python train.py --vocab_size=1482 --encoder_norm="layernorm_no_bias" --encoder_mlp_ratio=4 --encoder_drop_path=0.05 --fusion="cross_attention" --decoder_norm="layernorm" --decoder_activation="swiglu" --decoder_head_dim=64 --decoder_bias="all" --decoder_inner_norm=false --lr_schedule="cosine" --weight_decay=0.1
Rows from block 6 of the text decoder, named by matrix and row number. Rows with one number belong to one attention dimension. Each number is 128 + 24 x the weight over its row's rms, rounded and kept within 0 to 255. All counts start at 0. Numbers have three digits each. After the name is the row's rms in percent of the matrix's.
# q: cross-attention query (decoder.blocks.6.cross_attn.q.weight, 128x128), inputs 64-127
# k: cross-attention key (decoder.blocks.6.cross_attn.k.weight, 128x256), inputs 64-127
q.21 089:136160126148133131108141123136139174126121141077121152134127136135106096088172106110138120140133152117118145121143193099188109083138135130148127112139104139156163080115100155171104110114116099
k.21 107:120110086110150101091106178133089121112141140175177112158087112142166121177123117105144117120116149130138131124094110107122150128111114134118120115140121093108133119109127108154111124104090110
q.22 085:127139118100110099126109124123153144135108133078121123094124126119133156100133098132099125081146101075139131083097121113100115125139076159097101101155117157165153106099158124147116111147087167
k.22 086:108121123097152120104128134140136101112171137154134122149073134108134149128127144141066093110124175103124150168110128110112123107168095138120110127139125097104148136123118135144141148107090121
q.23 105:152150096123129140113132105125135121146107107067111087169142105171089145077131113138120143116106109109151136129091120113140101135142113147138143126149098130144149114084177145160122124090111131
k.23 118:141142127105159102094134121135126115151159142157143102158094169133161141140146131111065074120129185115129145166095124116093153127113124153122111135148138081101162114110109150134098157094124109
q.24 089:140148123153172133148127147110103169091124130131142130092109161091172107164121139125140112110148161118096133137148116095071167124121150124134108155125155118091133178148115133086111127105144134
k.24 147:121108117126113158137138155144140145110080142121101139098149133142089131123120155168184191142137117145157100126151148121130082101158135126123132144132124165165106149138169143112167092165146138
q.25 086:159142129162091133138162130153098068114112141141092123138151158097088127159136077121137128110118152152096150113162146160148124110136116117102146159109109118151132108146147119131096167079125142
k.25 131:126144120142154118134158116105117135127172129136127085088126114134141114121167079113086074132163152129140161149103111144157152159095143121114139118151179077094165113103078100133106113118110117
q.26 100:140147104138130127125113112136116122196100138119129131160125126132106184072120100119141153120089112123146127162099133114152122127140117158134145119174109112146160109096159140141108127089102119
k.26 107:128134147118155105105147095135140118153180132142150124149108134147153129127146103090059076109153164131120160172132121121140157154101134141120124136140162070119171115123103137140094143109128112
q.27 079:140146131169129118128154134137111099134118128154138140155119148089102065128138100086171109125097133120131134127138174129166124120141124112162132123132113131127112142102129151145119074081109114
k.27 085:109115125135139131129133148115142171107145124120165099100157109151120112167150092110158123152164138165175151115147102118164127154083139136107134112157163113141166108116122110157120081123124136
q.28 097:092139160108166118136105112137169138105121157130164126127096120116153104131141124129132114153153128111141136134118149118151106113133116131153082117130148133131108101151100131165157060194136123
k.28 114:117099139119110136144089126139122122133125132104123131127145134132137136133079177136154179134072090120107108117134122115092125131152092120139109131099095159133091112156168136104142144129135157
q.29 081:134104134115125132110113136144092102139130112174122089105142112145132127152079144150115140127127100158126115124104060169103161148147153131107152173119157093100113162120138123077146169113126143
k.29 088:129152161153120139136151128115146138144126115096096116098161159126100125125154109134101132144162126120113117113153144138145127121116147115133135139137150133140139132119128131109128117150174139
q.30 084:144131096118093131117129128120105133148123125132103106123190076145114120122096122108113182155103090108162126156092108138129142129128169129135141161150143120103160147102139135123107168098112118
k.30 105:148139135143139107103150128138148129132143129150138130148111151148141133100162099105100107138188166126112142159115134128143155125105150161143126125153172101107172134108128140116092124117134099
q.31 092:100110133135149161090105118171107097169120128178167110123141068124105159151129134122150137183123144178102113145126103153131164142160160141129163155126154109136089135107114125086121159142175113
k.31 089:129151217136092114157170101118140131139120116106109143097157134158135115122136096111179146141143088133124140111163119142136142134092148107118130118122136151123151102150150143134085135126170124
q.32 117:144185115107130132125106121104124152158111146109123085135137124137091171089103098130084132115118144121181151137070135093126139101140116125130159131171114129144109107102154109129071114081139133
k.32 121:144106147100148089102163121144164128136156156163154143159097141125174156155138158095116099141159164129140131159125109128107151131089123151116104134141129133109142111142106163154103122105145115
q.33 089:097110127133102120129140114171116077113142101110118143138126151148136169154131097140092141118133125141108153132141144152130144138147086116125148134105142111141112105152146104119101145125116130
k.33 128:125165134152110136155133101111090137154150110092117111096162082111115115098156081132078083115108110121089165114116124161173152157117161112135164100120128088111135110117081093127112141130100125
q.34 081:121128089123095103109131138144101119166129128132098133104164098174128167096138134143104173137108117104158138143106100147136136130121125133117147141142126128149128138120137127125150175113122151
k.34 107:155144157137146110132147110141126121155175118151135142133109129128165135104145088107056065111148156110104159162124130138146164130120139132137118127115151092107159128121120114107094159106122117
q.35 084:135140095137085117147136106104118118196091122111094116143156083134114168082109125104103144124113115126151126136098088139156108145121142131130107140158140108131148136095171129141136156083113113
k.35 125:143132130121153119106152100134139132158164132150151145148094146122151144124142114110063060115146163116119166162126125130129163122111140150122128117143152092117176128110112137152098147103140088
q.36 113:132119126125121118159117103115119111134168113132132146106146100123174139147110169148124133136134122157087090132155121132101182153123135127091145151130132120115125168153146130106144177162132186
k.36 094:133144144148089163144139134113124117119083121107091127097156140126079096105139109175177165119114095115091094115131135155134097127154116111137167144100157146123095144151166131081148157163140127
q.37 093:092119179141145133108127076110117131105152121156144152112130104138132113117127145147157130157117153151146115153117128136099103157159153136139102164129181127098083112134127118122165106181140107
k.37 103:142115147139096126134080092153125119127088123109121172143138120116135134135090155134165183107105093130121119103164127132104130110132124120143110114107107191130127140166148156118123150122140131
q.38 086:120123111105158115124101177136159134163096102156175131136118095120149120133146160130149116133131130129101061134130091151115173153125130176143136136127144133125129150085127136104166140176154107
k.38 075:108104140144106134148121125137158121112097106150140169141111153128123098146067089130171134122082113156156122115169121122092109111138114133093117126132118169146132145120148126135145116118152154
q.39 094:083113077142170162127108127144101110159129117187171123087138099125139135132112150102137149159107128158119106166116116156109160157155168156153149150139163120093110166099128128090119150110148101
k.39 086:152143176132139121144184118134151115138098131119128145070154141135131115118112071107139097126179105136132134131150153141138142145101157135108142117115143119144161125141162110136094113127142139
q.40 087:123120149145133105115146136125198134100114117156098116163112176083148097152155086163131112088117127136157129145132123129112094114098122100149143136111182131111124147130163140138186124102141116
k.40 057:110121098125125130141107106126109149162167119104124151140164174106130111122098151114107130131009115142140138095139102118122119156155109117154144138128123145142115105137112125131151120098150162
q.41 097:140112162122111151112143115132088131107127109108098096119127138168095150104125129112080119190131148154133166154128148105131095104143103114107135142106096116170167101119096091130105123117117134
k.41 064:147156108157133127118135139097098130125109158116100131122153089135146166129177125097114148129154132108109109139081122179171149158093137098116131128106128112111114134159117143081096132146134113
q.42 092:117143157133132136116112112131127148096141117118152146121120116153139083116140128159125131160167147101149140138117179132138103119145141125132117123127160149133088104181096100128129052191140106
k.42 109:127122138119092125140093118129103129133109144112140158144140106118143144120097172121188171121094076121099096096125121114109130129136124136149134129094097184125084116164148136101125144136123130
q.43 080:137138100166118135154153133138150117156108150114159139153131124084112089116137098084173100162101149122128143150140164119155123102135133134153128103114095157147128118094117131184109097066150082
k.43 087:133085113109151116103155129124127135118141133140153118134111132158153136153138126094144110155145169141155156142126125121130157158095119149115130120154128094114171120104098121180095089097132144
q.44 086:141123134139091141147094104113155125181123122139116124159177084146105181076148135127118124168115145110138130181105100127159129093115133135137130098153129121184118099086121119138096116105149123
k.44 099:145129146132126090115146094120145127157164128171154165156126126139169128133128106082095071125138141119105152149107117148132178153089124126136099142104134111106143108122101128148082147122134109
q.45 084:118147134122157106159096125098153161136121127166151126125133110129145103098139163100169099184137145125131128153115164111111124110152131091136122123119118150122117126118076122143141079140119120
k.45 069:124101096131094120160134168114134152088115147153121099108137107143153143131101155116183191142149116121130106099103105104123138151141107118153110113114117152134151125147148102126142085140117164
q.46 097:127161134125114104178147114076144127081126156063112147121085150119123094136115116143160108110141143083142152092155136107136104113119080146105099111099117136137123082149120140159118118152114132
k.46 080:117120115104118136115087135113147138112152132104148066168103121084124134124124172155117154114075118123127119125107109102102106126145118144149131117123114122117106137149094136119148151109130151
q.47 079:099095156138143165102080119149101095127149129159115122108114141133139131144115146159146138161147177196107123123154133141130134131129147095109170135110134109113155119152109104109102183171188144
k.47 094:126123160132090129150128112121105127147088111108093153089162114120121117124108121132194156124108082131120097089155122146144130127132140092136141120107101154131077119146131136131128136149130146
q.48 107:162131091110107135156154163144142112113117122121087134074112160139119135151100080127120167092137121113103134098132118150120178121114097115093140176087128093105165152149179129135105175107114162
k.48 122:114161122155168140145148136115123134129179117115129072113113118114115106107176073132067082132144146142128167128109148124156134130139159140132143112155157063108185123097079098123122124125105129
q.49 087:124140113164135106130142106124151164113132126152156151149142133126134074114148112094163134154127128125158142150112187104141134109143185151163119108133141145109127111156093143156118059138155093
k.49 069:149099084127123092107118129156128150119097127156161123129149123183150119143111114077141103143169118120121108123113115105138165139076150171144133129092162122132166108140148106118078121136107138
q.50 084:104104128107105125116114142143119116148140106173105127118164105146144136157109158123098143139121103145107114130116094160127143119107153123115124138104157103108079161114136121085101181147122130
k.50 097:140172149167108132157161116086106128169130094109118137083166108130111118082143083129126105136155110113097135114121131173170149136117154106128142123124172104133149130111122111117112131156133128
q.51 081:159124153167140112163172112104085124090135128157110132117124161088104074174136069134170118134125170123108163118162191094124116119150143118142145133123126136126110095178089123137110107136117123
k.51 067:141155096158142109125153162127096150132123139108135090079154082156131119111166104116138126162184127123120110110099099138176148143093148117125148111138195102099161096102105100103092105142126136
q.52 082:099125158127129094123135132114158098123140125160091159164106132092166081130134132142119085116141130116110144135129152129147170096124173091151128103079126110101110113165100141132145098157151106
k.52 072:113119179160096147156088110105125135138109116072149119125169109134111102120129129150155134147081091140103140081155133142141137137125127113148143109109098165132129116122100103157146111130148164
q.53 108:131129117145157139140138131109139170133119124150153126154131095122110085079140160105163116144102148118117121160154127112147136113160152123156109119124129156110131127101083131152137090104136080
k.53 112:126090125097117115097125128149145132111101151150150151164107163152154151160093166105189166150140149143176094128157140115091129110114098137113096140134119177148131134150160157146126108127160130
q.54 089:121097175113140167116128126087130159111140141113088094110138123147143150143104163170103114120145137157155131111128055122099072126095092123087125131116144114146130108123117115095175166130115142
k.54 083:128119139140117139125104127109117131135120126106091153169129138090144141126136176133142173128070114124111108128140129138110097125144103095124114156117085183138076131148113137112158140145164135
q.55 087:127105084121126141124142173145115118156134100160123116100162107115108142109122128124085138137118130160117129133129109132142165123127147112127155137129095148158147128066129105105106199076139133
k.55 092:124137140152148115140172128114123108144155112172129103096103123153141117127144071106116085146172171110138122161103121140145151147087131101114114143134170070107149139110146113114114110128111123
q.56 091:127073149124144184104078127110152151110133136148129105121126082156138145117139169152091134161145165160157115158137059105119097142123109137110105125139184145145134121141120089118187147154121140
k.56 111:123105155130114135118103108128101115153103120117088186154142135121151140149108161137169174115077101115105096119157138139115122125128106103126105144099081180152059125147152156113139154134156125
q.57 140:101137129127122163099130136141113177111112119092110116117146121142106143077110118129095131170121116110179245133107174077120085117137138126120127129146139138115153122139123087145096082116116134
k.57 087:139147108144117088114138144123132131113118147128102124122129133141167149155153141104127129139159145096118123142081143110120152138067132114120105144121158141106137141146158145101081130140128112
q.58 071:094134125159158137119126137194093096147149116124126136144141169104184133124124153148119123124141150154111131143127149142131128162151148125168160148114162146135103122206109118127103089159148103
k.58 093:131140152147088140128096107111117122140103121082125151116180082132117111109117100122156114121094069128109137087154115141158148140122147119126149099100118159134098119128136115165125144137129129
q.59 139:118120148100138155096124129152111158109095116101102116133138124132109136106109117119110124158114134126167230136113158076111084094147106115124130123132127136134156123147121075136084080110116142
k.59 082:135153106131144112123140157120120134134110138130078127119136123148151130161143131090137125128174134114115101138106138150148170129067112112119089145104150114109134135135128139114097143151140110
q.60 092:128155167106126113128129096083140176092135133122138138165109153100146118123143126132138094120142156067141151124123124101089117135122107108117074108124148134137134117155125132144147071168135137
k.60 134:123106098110112129116095141144138107103103143126122144154118143120132148125108194147177182127103107128125097112141133116099099091164102128145119123120081185138072140147138150108164131127133136
q.61 097:123113103125144087123115123137184118169133155141164147170145113158160146123142157146135114094136093126120051134130084166118132161117155160157113108144145141109117169123145158120199136143127131
k.61 075:136114152130124133138123104144158109127108083139151181138115155113104132115071111142117126133081113149138132139174120136107110124193126137128133126122091155148127127125122116135165122110135150
q.62 098:114110159153157120112118123129116147101147126117156138120117148083163115162133162138109108129149135161091113111155138121097112147115147116107104114108153129115121154181109119094151128171136114
k.62 162:119127111131097158145108153134124130124072127093098151107160121110091131113120146161183175123113093129120094096153145140130090110149139111143138124112117177155091146146162130102165119163132130
q.63 097:106105113135152141103090112117119138150133129187137109116174071153127131113108145123121153163123127144149117164112104156110155150139174146138152159123169108098112160125142112084144152096144117
k.63 100:139130191158112095128152100133147135155108106139121187119150152153158122134098100091150102135156121136120122116157134146140161126092133132130118119112150162141159127134162144142090137157181115
q.64 128:134143150156165205089153151107123150115153111127126131151130164105134120124121132146104159122126139077133151116115154101154102091116155112137133098155164180120116122108090096159104158107112116
k.64 136:141106106136147125139141138157094176147139125102123108096143119158114130137153127129117122167129135169163142104158120097126129154118152128093115139170135111146175107122129117145140071157125142
q.65 110:157141144131094131195139102125147137108130168130141154092104084149122146128119111103141095088131146108095120102136119157115176126160121106116123181111105109103127121174133164135095155110118126
k.65 115:118114150141144165147127093076144084123139125131127148128145131104119124107128154148142126127113125116113094139127121142120113143167099109153144147122112142105074149188103116092162145104175179
q.66 107:115186127125130135145169105101096069087136131113126131125112175106123119142133091108122110108133133115100126101162161098131138136138153075119173116142130165140099110129137160126086133122140090
k.66 099:139113101112147127136167146139113145113161149144143081096125086143122142142163131130093116153121142139157150125111113140156144140105137157120143102163113065091157120120081085154110094123103141
q.67 103:080085144117118112119113120155117138141159109140115091170166128115156103116164124159146115174126121141159130155127123100122092170100159130155160097151128158164133120093129095096156071164144143
k.67 101:122152137117122098097132132173144128117134116138151114129120135139166122145138087101117124101140103143113185136114138140130153114096150135117112042130153128114171124067133144181099154113094076
q.68 096:160135119103106162115115119154140118165089116115166156119110152132153103140117118125125159117129113135126119155112074157136158123124101169129047134087133099115130133150144128149118146097087124
k.68 087:082128149159110156138121151099134104126105125118091092132099135083124099109156134146154145144111131094120105139117143136119095118180108114142095128113140130106098157097110090094155140113110159
q.69 110:138107113115141182088068168138113158163098106147139106131135131127167115145093131159077181147117087112147182142078083105142112097113133164130079098136154138113148138119098074141112149115108140
k.69 108:149137105154136143118105125141096198160121105089109141109143147120117114128127107138160114161131090154121103093155124097117110133153160111108135165140164176160156118127150118112153131182145121
q.70 094:119147162162151096160167103115126077075162144128122104141153139077098120114154112137133109160178128137075099111148157128095111164118163071105169152138117146117100110120134136099115141127143144
k.70 088:150120131082140100120160112135112102123132144167142158123149100154124162138093162123111139103142156122149146151127125167152141141108126124151160113142114128106120112135115159160108119094149110
q.71 114:110104135101086094179133107138106116158142134107099159130123115126122133118136085121142103130097138137101128092117132152114129175166133141122116160100096114149141111158133163116119120143129145
k.71 088:089144140128134155115125075103152084161136122139134107147130118071121129108131117147106139089095130082100166160102121154144129131155136113160134092100140158104106129136079138115121159090125138
q.72 107:144165117140134106151106098141141158092091151158170137080101115179120127113138164092152079138117118132122119151162131124145132110121125105122131124106132113138129156130096141086145104139170162
k.72 106:144107157126132124114109087104115108153176115147138177153120125124143125118101152116125115115128156131126095161128119107087139129132097101135119152125068133120093134156117151150133149127166139
q.73 104:120164145139173141146150106105128105102120111153126095128134176110138110131189123151122135088157137144100098130173144127133128155135139091095164123131134152136099112078140108091120138125142066
k.73 106:116113108121119132125174183137106128076113145171131109080135100159137121150145116121140138128129171129152122148113138160171131129103131150130146106131134071095115128080128117125113104139081128
q.74 108:162080119149175157076115141123177156151139112154156124132141114109134115125152170150154138126147118144133123142130089133129102116104110160119110092150144121123131147091100138112176138126139145
k.74 079:163099147134093109108090124167111161151101151124116161149124135176153162131066153117141142143150112114139115115145148129127154121128111126115083159128120186170148139126167180117127103168122112
q.75 116:173085113121151156111081163157150144171077132152167112123115108122170164119130153163129136115124092147166119152113068130147133139126120165118072122096126095124145167128140088115173107138134144
k.75 106:112120162162093141135105109116160122152098107115103186118149152127127114110108117125186123141127099104088102122142144119126121133152110097131107141087135176150103132152166142123153158154148131
q.76 094:114121108109102118099078119131098155156119090093104143145105167127159130101105127121104129096083118120143164131120124099109150102134103131137102094121156120115145111145131128174125106098111172
k.76 088:091134156146127144129099102135136139157165086109155089135106155087117087110159107127134136124112126138123151107118096096116130112142141131124128092143150142126146110101111089157131139122137114
q.77 108:153111161110097107185160111140114104146090161159136120110127114116113130150098116162129103153125138146118109102125104158127155146143145120120106171102067100148121116119140117080082139149109095
k.77 117:106155137153124147138137137079136089114088124129095141111154128095113117129144118137148119129135137084091083144104157166150117133144124103155133131098138130104084167146128127072124162115131139
q.78 098:049112110104107099108112098145088111159136090105113083163136184124148105130153106140127141101111127167136136156093113125131122130129136158128136108119118145129144123114147080143110091105115123
k.78 121:088165146143128131117138171123125125080111128139141071108100137130129085145166075107144143118114130135120155135105143131138139116110147140134129081148160099115149131064125098133115141124076103
q.79 099:174127136167149120142132170140181114104135155130139111122150099101090131133096123129152134111170130146135112095127119127146127130126110117124120115159140122086115101106145149103146183080119128
k.79 111:168096140101122145143127115149122143152114148101118167123174104152111157112105161136128151153135096136124090105168135129128125143143137138127129203136124173175128115187145150104142111147169149
q.80 089:183085117110129157092109110134167152155109140148138134159118115136144136109111160148153144141139111129153118132146071142133132115132085164116070168096131080106111132137104139116168134124114121
k.80 076:147114168153091146152099094141141101145103139139123150152131135137125113110084127140101134133107113106090124132145148124105131138141095115108093157074117136168134140119166144112145143129146135
q.81 097:096148163118112075163166111116113088113140143178098094107147108119107120128113105130147093177154148155092111096135134140121112155141174127125155163154094161159113125118120114115108130144126086
k.81 096:104161083127136112113133175119104106108092144150109110123106108143149135157170096119153122110150149103132125140094166166162131111109142144133144115107124097101106161119115116085087145120086102
q.82 103:165140132146155116151143143105172137095131153155177156069137056158107145137136163146164086140162169132136100134146134144129125139123123110132131154151100129138095148107140175103147138150133141
k.82 118:149096114106142123118113130141130112137132139132120181152157110141124175116094169125116123136147128116131080131126128141131129140140113133131128202118100152152091128199146165098126122131170148
q.83 106:149169124140127122193160100120124108118115117116168164099105142137128122146128142115148108104144121107090083120176123156111181133156125134094115162123128120097089108126136167123093156121146111
k.83 107:087094135137129157137151148076141070087113132160154126124110116113115134127125132142138143134127190109129106190095132155139118143136088119162120149105099101090079146141116124110141131098129175
q.84 105:092141119122107060172158101124095120116163163135119134093135096126108125115131138133156081156142138179115091109170152135116113156113111131119159139120115141137104140128129142123112091159160148
k.84 109:106132132111128090093120164123132086098128142175140129157099126122148141137103125116127130083127174090125145176076136148123143118109096126156131089110116107085094140120140148131102151095119095
q.85 098:155192138162154137148129124099146113103139129138150140104130153126109132117135148087117125076146115105103118125161125135110163097160123077103123169138133115063136134128153168113105167105170140
k.85 089:153092174095150146154143113093122127138126127123139145125157127152124144119079180143135158141135146152145044114137114143125127131151121119150146203121097136129066124194121145082154108144166178
q.86 103:106183130138137161132150159099130112087136150125121113114147153119104132129153108145118137085122135134105137120150161100143121145131174070140175103166145179137127121122114139103112164147140111
k.86 094:166104100099140134123164136142100159108157153123144119093122092167119154139157144139112114152114119167175132104155103121155130145096152146112145126164142102134170105135112126158121090145121131
q.87 110:134102158113129095151114122144130089139115165087119120141150122122113145107138112103124105161123153091107115123125135115107169126146126068082170152128144101102117087161169123126120114146151131
k.87 066:130106164092140111138150054113160127164169132149135152121134102131135131111135135143109137131111128151142177136182098157160126165123138119112128109136107137134115112159104110172110107102189150
q.88 099:097126123125144111143102144150140136102156121150148121104140090170151165131138153151134112153175143172113111161072147106140110151097138124153151094109112143160119139127100126138171108143137143
k.88 082:120170095126108097092133215155131109075112120139130097139103157152149111135140111118164146103193120103107102146080157128129156110102146122161137117134170119134126127129181129092093150141103094
q.89 115:108110137109095126124115142138073139173117109093082144164131148155183119121084077122105143128076146117160163133095141094145122101125146142151110127113117117162169121159138108158109100127103137
k.89 122:103157127148143149141131123100130138131121108099119090120117153107117103114179096150124101124122120130100135127127121108129129134148170127123127098133167113133166126093091076110139134129119119
q.90 109:182126128119112139151125116118130105122117142106132159103105108143133138121114125109114130106151156099157107128158105131106183108153056130130076167114129085095098111190149166153124172113097088
k.90 100:124091165146126153143119128093121112130140122118128145133143131110100117128110160159135117145108147108120072150114116102106103132161104119135124179112091134137100142157122117095166124123140164
q.91 095:069106116125156104111134130140137123111143100141111085124162157126137105092134118137132118175157128181123118176118153133137095151112132128142141098129117179136126150120137075121194086147134124
k.91 093:122150154106119099103128154184149131091133117152136112155094133156156118120121100112128144077132126140128192142114131151127155113081152132135134053141166125125148126073120126161077126113097084
q.92 112:118157156134127112163190095089112109081155127121114131132141159115100124152135103136123115105152153112082133100139166135137131123150175083101157126156107175156101099107122131121092154123131096
k.92 101:143131108103150121130175131137112129108149150144126089097128090150126160124146139130081114137132144135169171140109129152160124146092150158121138084157149070103153129100093106138100100106116122
q.93 100:139122101131169167059092148116131161119093135139139128124097135131152138155129171129120145125148134146137119165140098123148097112107116151131136082128164122153115150077112104132157137129121137
k.93 074:146124099129106120106134163154087136109138140107121141132091113164124129155120145120144123166138130132164122133102151085124160136107108138117092143144125142141153109113171123175150104159099103
q.94 115:179154128122110149161130138076143116124109150126156162079081092151122143146101135107105121117135135115123118116162122159135165113152102138078098160110105111113153143180121179149127155102122144
k.94 129:131106144139135149146111104095138114154139131118133160144131135103111133106116175152126129152135142109124082139130117125106098130166110123138119187115104156131079135179123146084160130124172156
q.95 113:086109085160154134073122103143108153139135097160143117124127149123132115114154170129122138151137135157140125171142109121134118113111127154125127096130148159128128154076128107132126092152140119
k.95 089:113138105123121102109130171175103141121138139161133117148089148145148133160129118094118114115119163132152143146104137102114154110088098127117088099135114112116137128055133133168107128146081078
q.96 098:178139131147119161145122145090144171165100097140160126139107092143131110118122117143154143104122119091150146138134109136133125129116132116152104120108117119118171154169089173120118131151103128
k.96 117:140092133135132143139113077092113139163151145110114174131159120108117146105083159137112095143096141142134090125150117124110122159155106109135118191112096136120117139167101134136154137130170173
q.97 085:121145132141113119160146116112120100124112137126132125069133151128086158106128142129145101121142102164139093101138116168105147125172113135122126173134109084127086092098195150111136132144139100
k.97 084:136116086111150135133136134122087116177112165093136178134156094129127153143146148145128137156142136109127034147143127140151134108139127149138134185119088121149066130154137134103142141162130146
q.98 087:133114152134100080165153112113148102132143180158119120087135066173070155137134138107155076174155143155121092103124147147120122166126118129138139173135084103119100113144137136118154137146153142
k.98 078:133119139131138114126125097117150085139152130148122160138154131132123148090101152121133134106158135099084112178119147147108129138144117121140140147114088130149055127176138178107109144104181128
q.99 109:075077131134101081105123108156133125139167141106119189187169097135127153112102159099142090171119142144125141114128141106117129141135134142158109123127123152164150148131133111149161064135140154
k.99 092:136153183121121122113107096142166113135122113135143095168091147144151132120121093090107154077127108141125197141148118125101148107101130132134130074134120152132145122107103139168086135092154092
q.100 087:083139157119142109138139145175159107136118071111169137143119159116140103096151103093109115075100123134118126109142135173162130107113134141109108118131170112115186142100126140151123122139128111
k.100 087:125106199126130141198114092097161125137163115167155124132096123123123126091099098125092141116099135146147200165137103143123126153122119127107107085122117112107169140109112114184119128092147154
q.101 095:077103146111088095129123123150137133122159157120068150154163116137115139095072144083159118165094134133144157122127159111130126133143134110183149131134124151139155129153109118135152090115126164
k.101 079:134160141118148111115121097146137129163106119110139109138135171160132115135135097116117145077144068142114171102158100116098131119107178135091161133128149155173164112185145130152116135124147111
q.102 112:140098119112141153079088165163168097142105120132144106141133128128151148133144149152114166106154096159153110135130071144126110140105087161130101135113163086118117135123141127134178142118114107
k.102 100:129117154125089127140144159156137119108105128105123156099135127155115113126120126126166178140127098109109137119136151132130139120147110146127110132099142151165127114128189125125126114130080131
q.103 113:104149144155126105136143137103090096126158119104096112171154159110091113104110101123100109126105121119115168108129165114121122118130157110126174127136135137109154106125121145146095136130153150
k.103 093:163147110100163124124121076136096153146157141127143100134117096121127156124118137132099133110096103160137153095165094121138122139132170135124172086162148105109165118106083131133118133128136118
q.104 094:136102111111104124114088156138171139164130176130120146132117091142119119140099165118137126134119121121159121122084103134136140111141084187148079142120117079162157139143102155148158133122099161
k.104 090:121142164142111140131087120107160119133085127092117145142122153107120116104099138128153152138135100117095097127136146113101125131171121125125102179120122185166085137188160138067134145151138141
q.105 100:169128163127123128182148106132135068141117151131156126098131121129092141139152102146152116129141123133107077120137105184120147168149139109093120157121089111120114117135164159074119169117135104
k.105 097:114113126114120143147155116116174091115097153141122160122152087111123142121119127142141144111130134088123119155130150183152121122134111120146123141113122146116062156157134164083127131112133149
q.106 104:109138118118115134179146145108150133132118170120082143124140103132115139127071118120123083142103153099147153100122159124149145121153151113163120147122085136161161117157119128143126142106142162
k.106 091:126147128162133138128121091098125140146114113097118096140149160122112124105141129142119118140152110119115062093155133116119112138159165138149141197129148130132113119177097137070136134146164175
q.107 102:118099083143124141086113111145151171121098123161126102138118125153133120108093159125120099160112130146150134143115116144142122122131104175129098161095112130115141169167097119119132095123118160
k.107 079:086135123163116129093079147125130118144134119122112129195110181113144095131098130124133128102120136109095087130143138110071122113138090079123134148092080138136104142094128126088147168131131088
q.108 098:101096131141112113121128080144101121139142069126147123156154150133154122095179153155142127158152123141129109157141125108127124144113151158120145113133139122149132153102138107092129063165146125
k.108 104:098152151130108097116134148150156124106147118152143111145082114132154123147151093092137147099135151132144186157093141147126148105087120140123119040123128117098126125078125125171093136104105091
q.109 109:084123091095080097118104140153092114142157103067079144169135146139152150125135079108140115123093121133125147142131134102139124120147114141135132099115113131151166122162143116160130075135119169
k.109 106:119154153131131130126121113129166132112163113120161077139097140101124101101160104120112138111111110153110190120124092119126126107121162122127142059159160126121167098099102112160107129100116106
q.110 112:122109114102103136126073128144142172171088125108131131122107097167166142096104124125127165100101108139171147156095101129118148115141095155132079118100126092120148134142152100146138092144113169
k.110 110:087155137164123148142105110108156128150127098102136132128129156096118090102126120138156109131135119115105096129123107113112121133184120102134135137115150161128110118150121104121166154132147148
q.111 105:094101123132087082152122125142103135138128154125084150112128090133136148134077132122142104135110149132127155115087135122143154138171118158147091154123073124135154131141114118148099127112117149
k.111 103:098162132152138136110085118098148099140103106099095115168129175098114114125142101142141116110143135112075092108119131121101108127171147111137141159118146141122111148136122128070151162139143135
q.112 104:094109121098134140108136154116113131140146098083128127174102158105167112132124118187112132086104128063195125118121112156133143133107114136140112122118123111152121129151144151167149117156105149
k.112 071:119136188147131139197133110093173126107137129103125096093134130115123124086114115138079159129083146151135156143124116132143117168129117119112105106121147088124145121085096103173139125096116158
q.113 119:106186136138147135120155105124096111096154111114133111141153165083127122110174111129131121124144146103073131106138171111125115145127146082110168107147148159131109106117127111123090148128142123
k.113 115:147132081098147116123168146148113130094141149143161084104128111149126142131159140121085134129137152150176171136130110125151132132098153145110154086155145070115155118095116126176118101111099109
q.114 104:149139114141141116117090131139165166111124149155153150093093071176138141162114135132121119143154110154147103148108088158121141119131104163126073162106079094117138128122138112135154138112109148
k.114 106:133115134140118138129086113118152090132134117132126165152132133120125132106088147137124121126133132096095091154119141132107127122170101096154123177094110148141092155171164152125162150128150132
q.115 102:104104101110121159099099151140118168172103102094152147164111133149169118107115145092117145152083129122165181152094111100148141100129110157171094109102146119139170164151111093158132088125113153
k.115 094:109131131157128145121098100101150142156129089118141092131113185102129093105133107137131105125106116144103123124149114090114129116160136119131128120125169146131140131102102093108143142132143142
q.116 100:091159141157115088154198127096126104088176147130098139121152121120084137124129122106167080141132138142106114109175173141107107128141154110134172127137099173131107126115137144132125124123141115
k.116 099:148127129083140098105147118154110128120147161155140091146113095163136157140104144117098149106136136144159171140128121137133138124081121153129147109137092093114144115136113141147094115110125113
q.117 081:082148117097100094136101117160076099137136092097125125157135169127169128133153113121133116149110130163102122160152146103112125126133144145111172135091133137122119133160117089131126064127123158
k.117 113:101155142130121140122138165119149124081130100152141081130096133107136096144156077126152148105128157122129166151099142134140133112110126140130134062121157091093126128082112090134112123105078121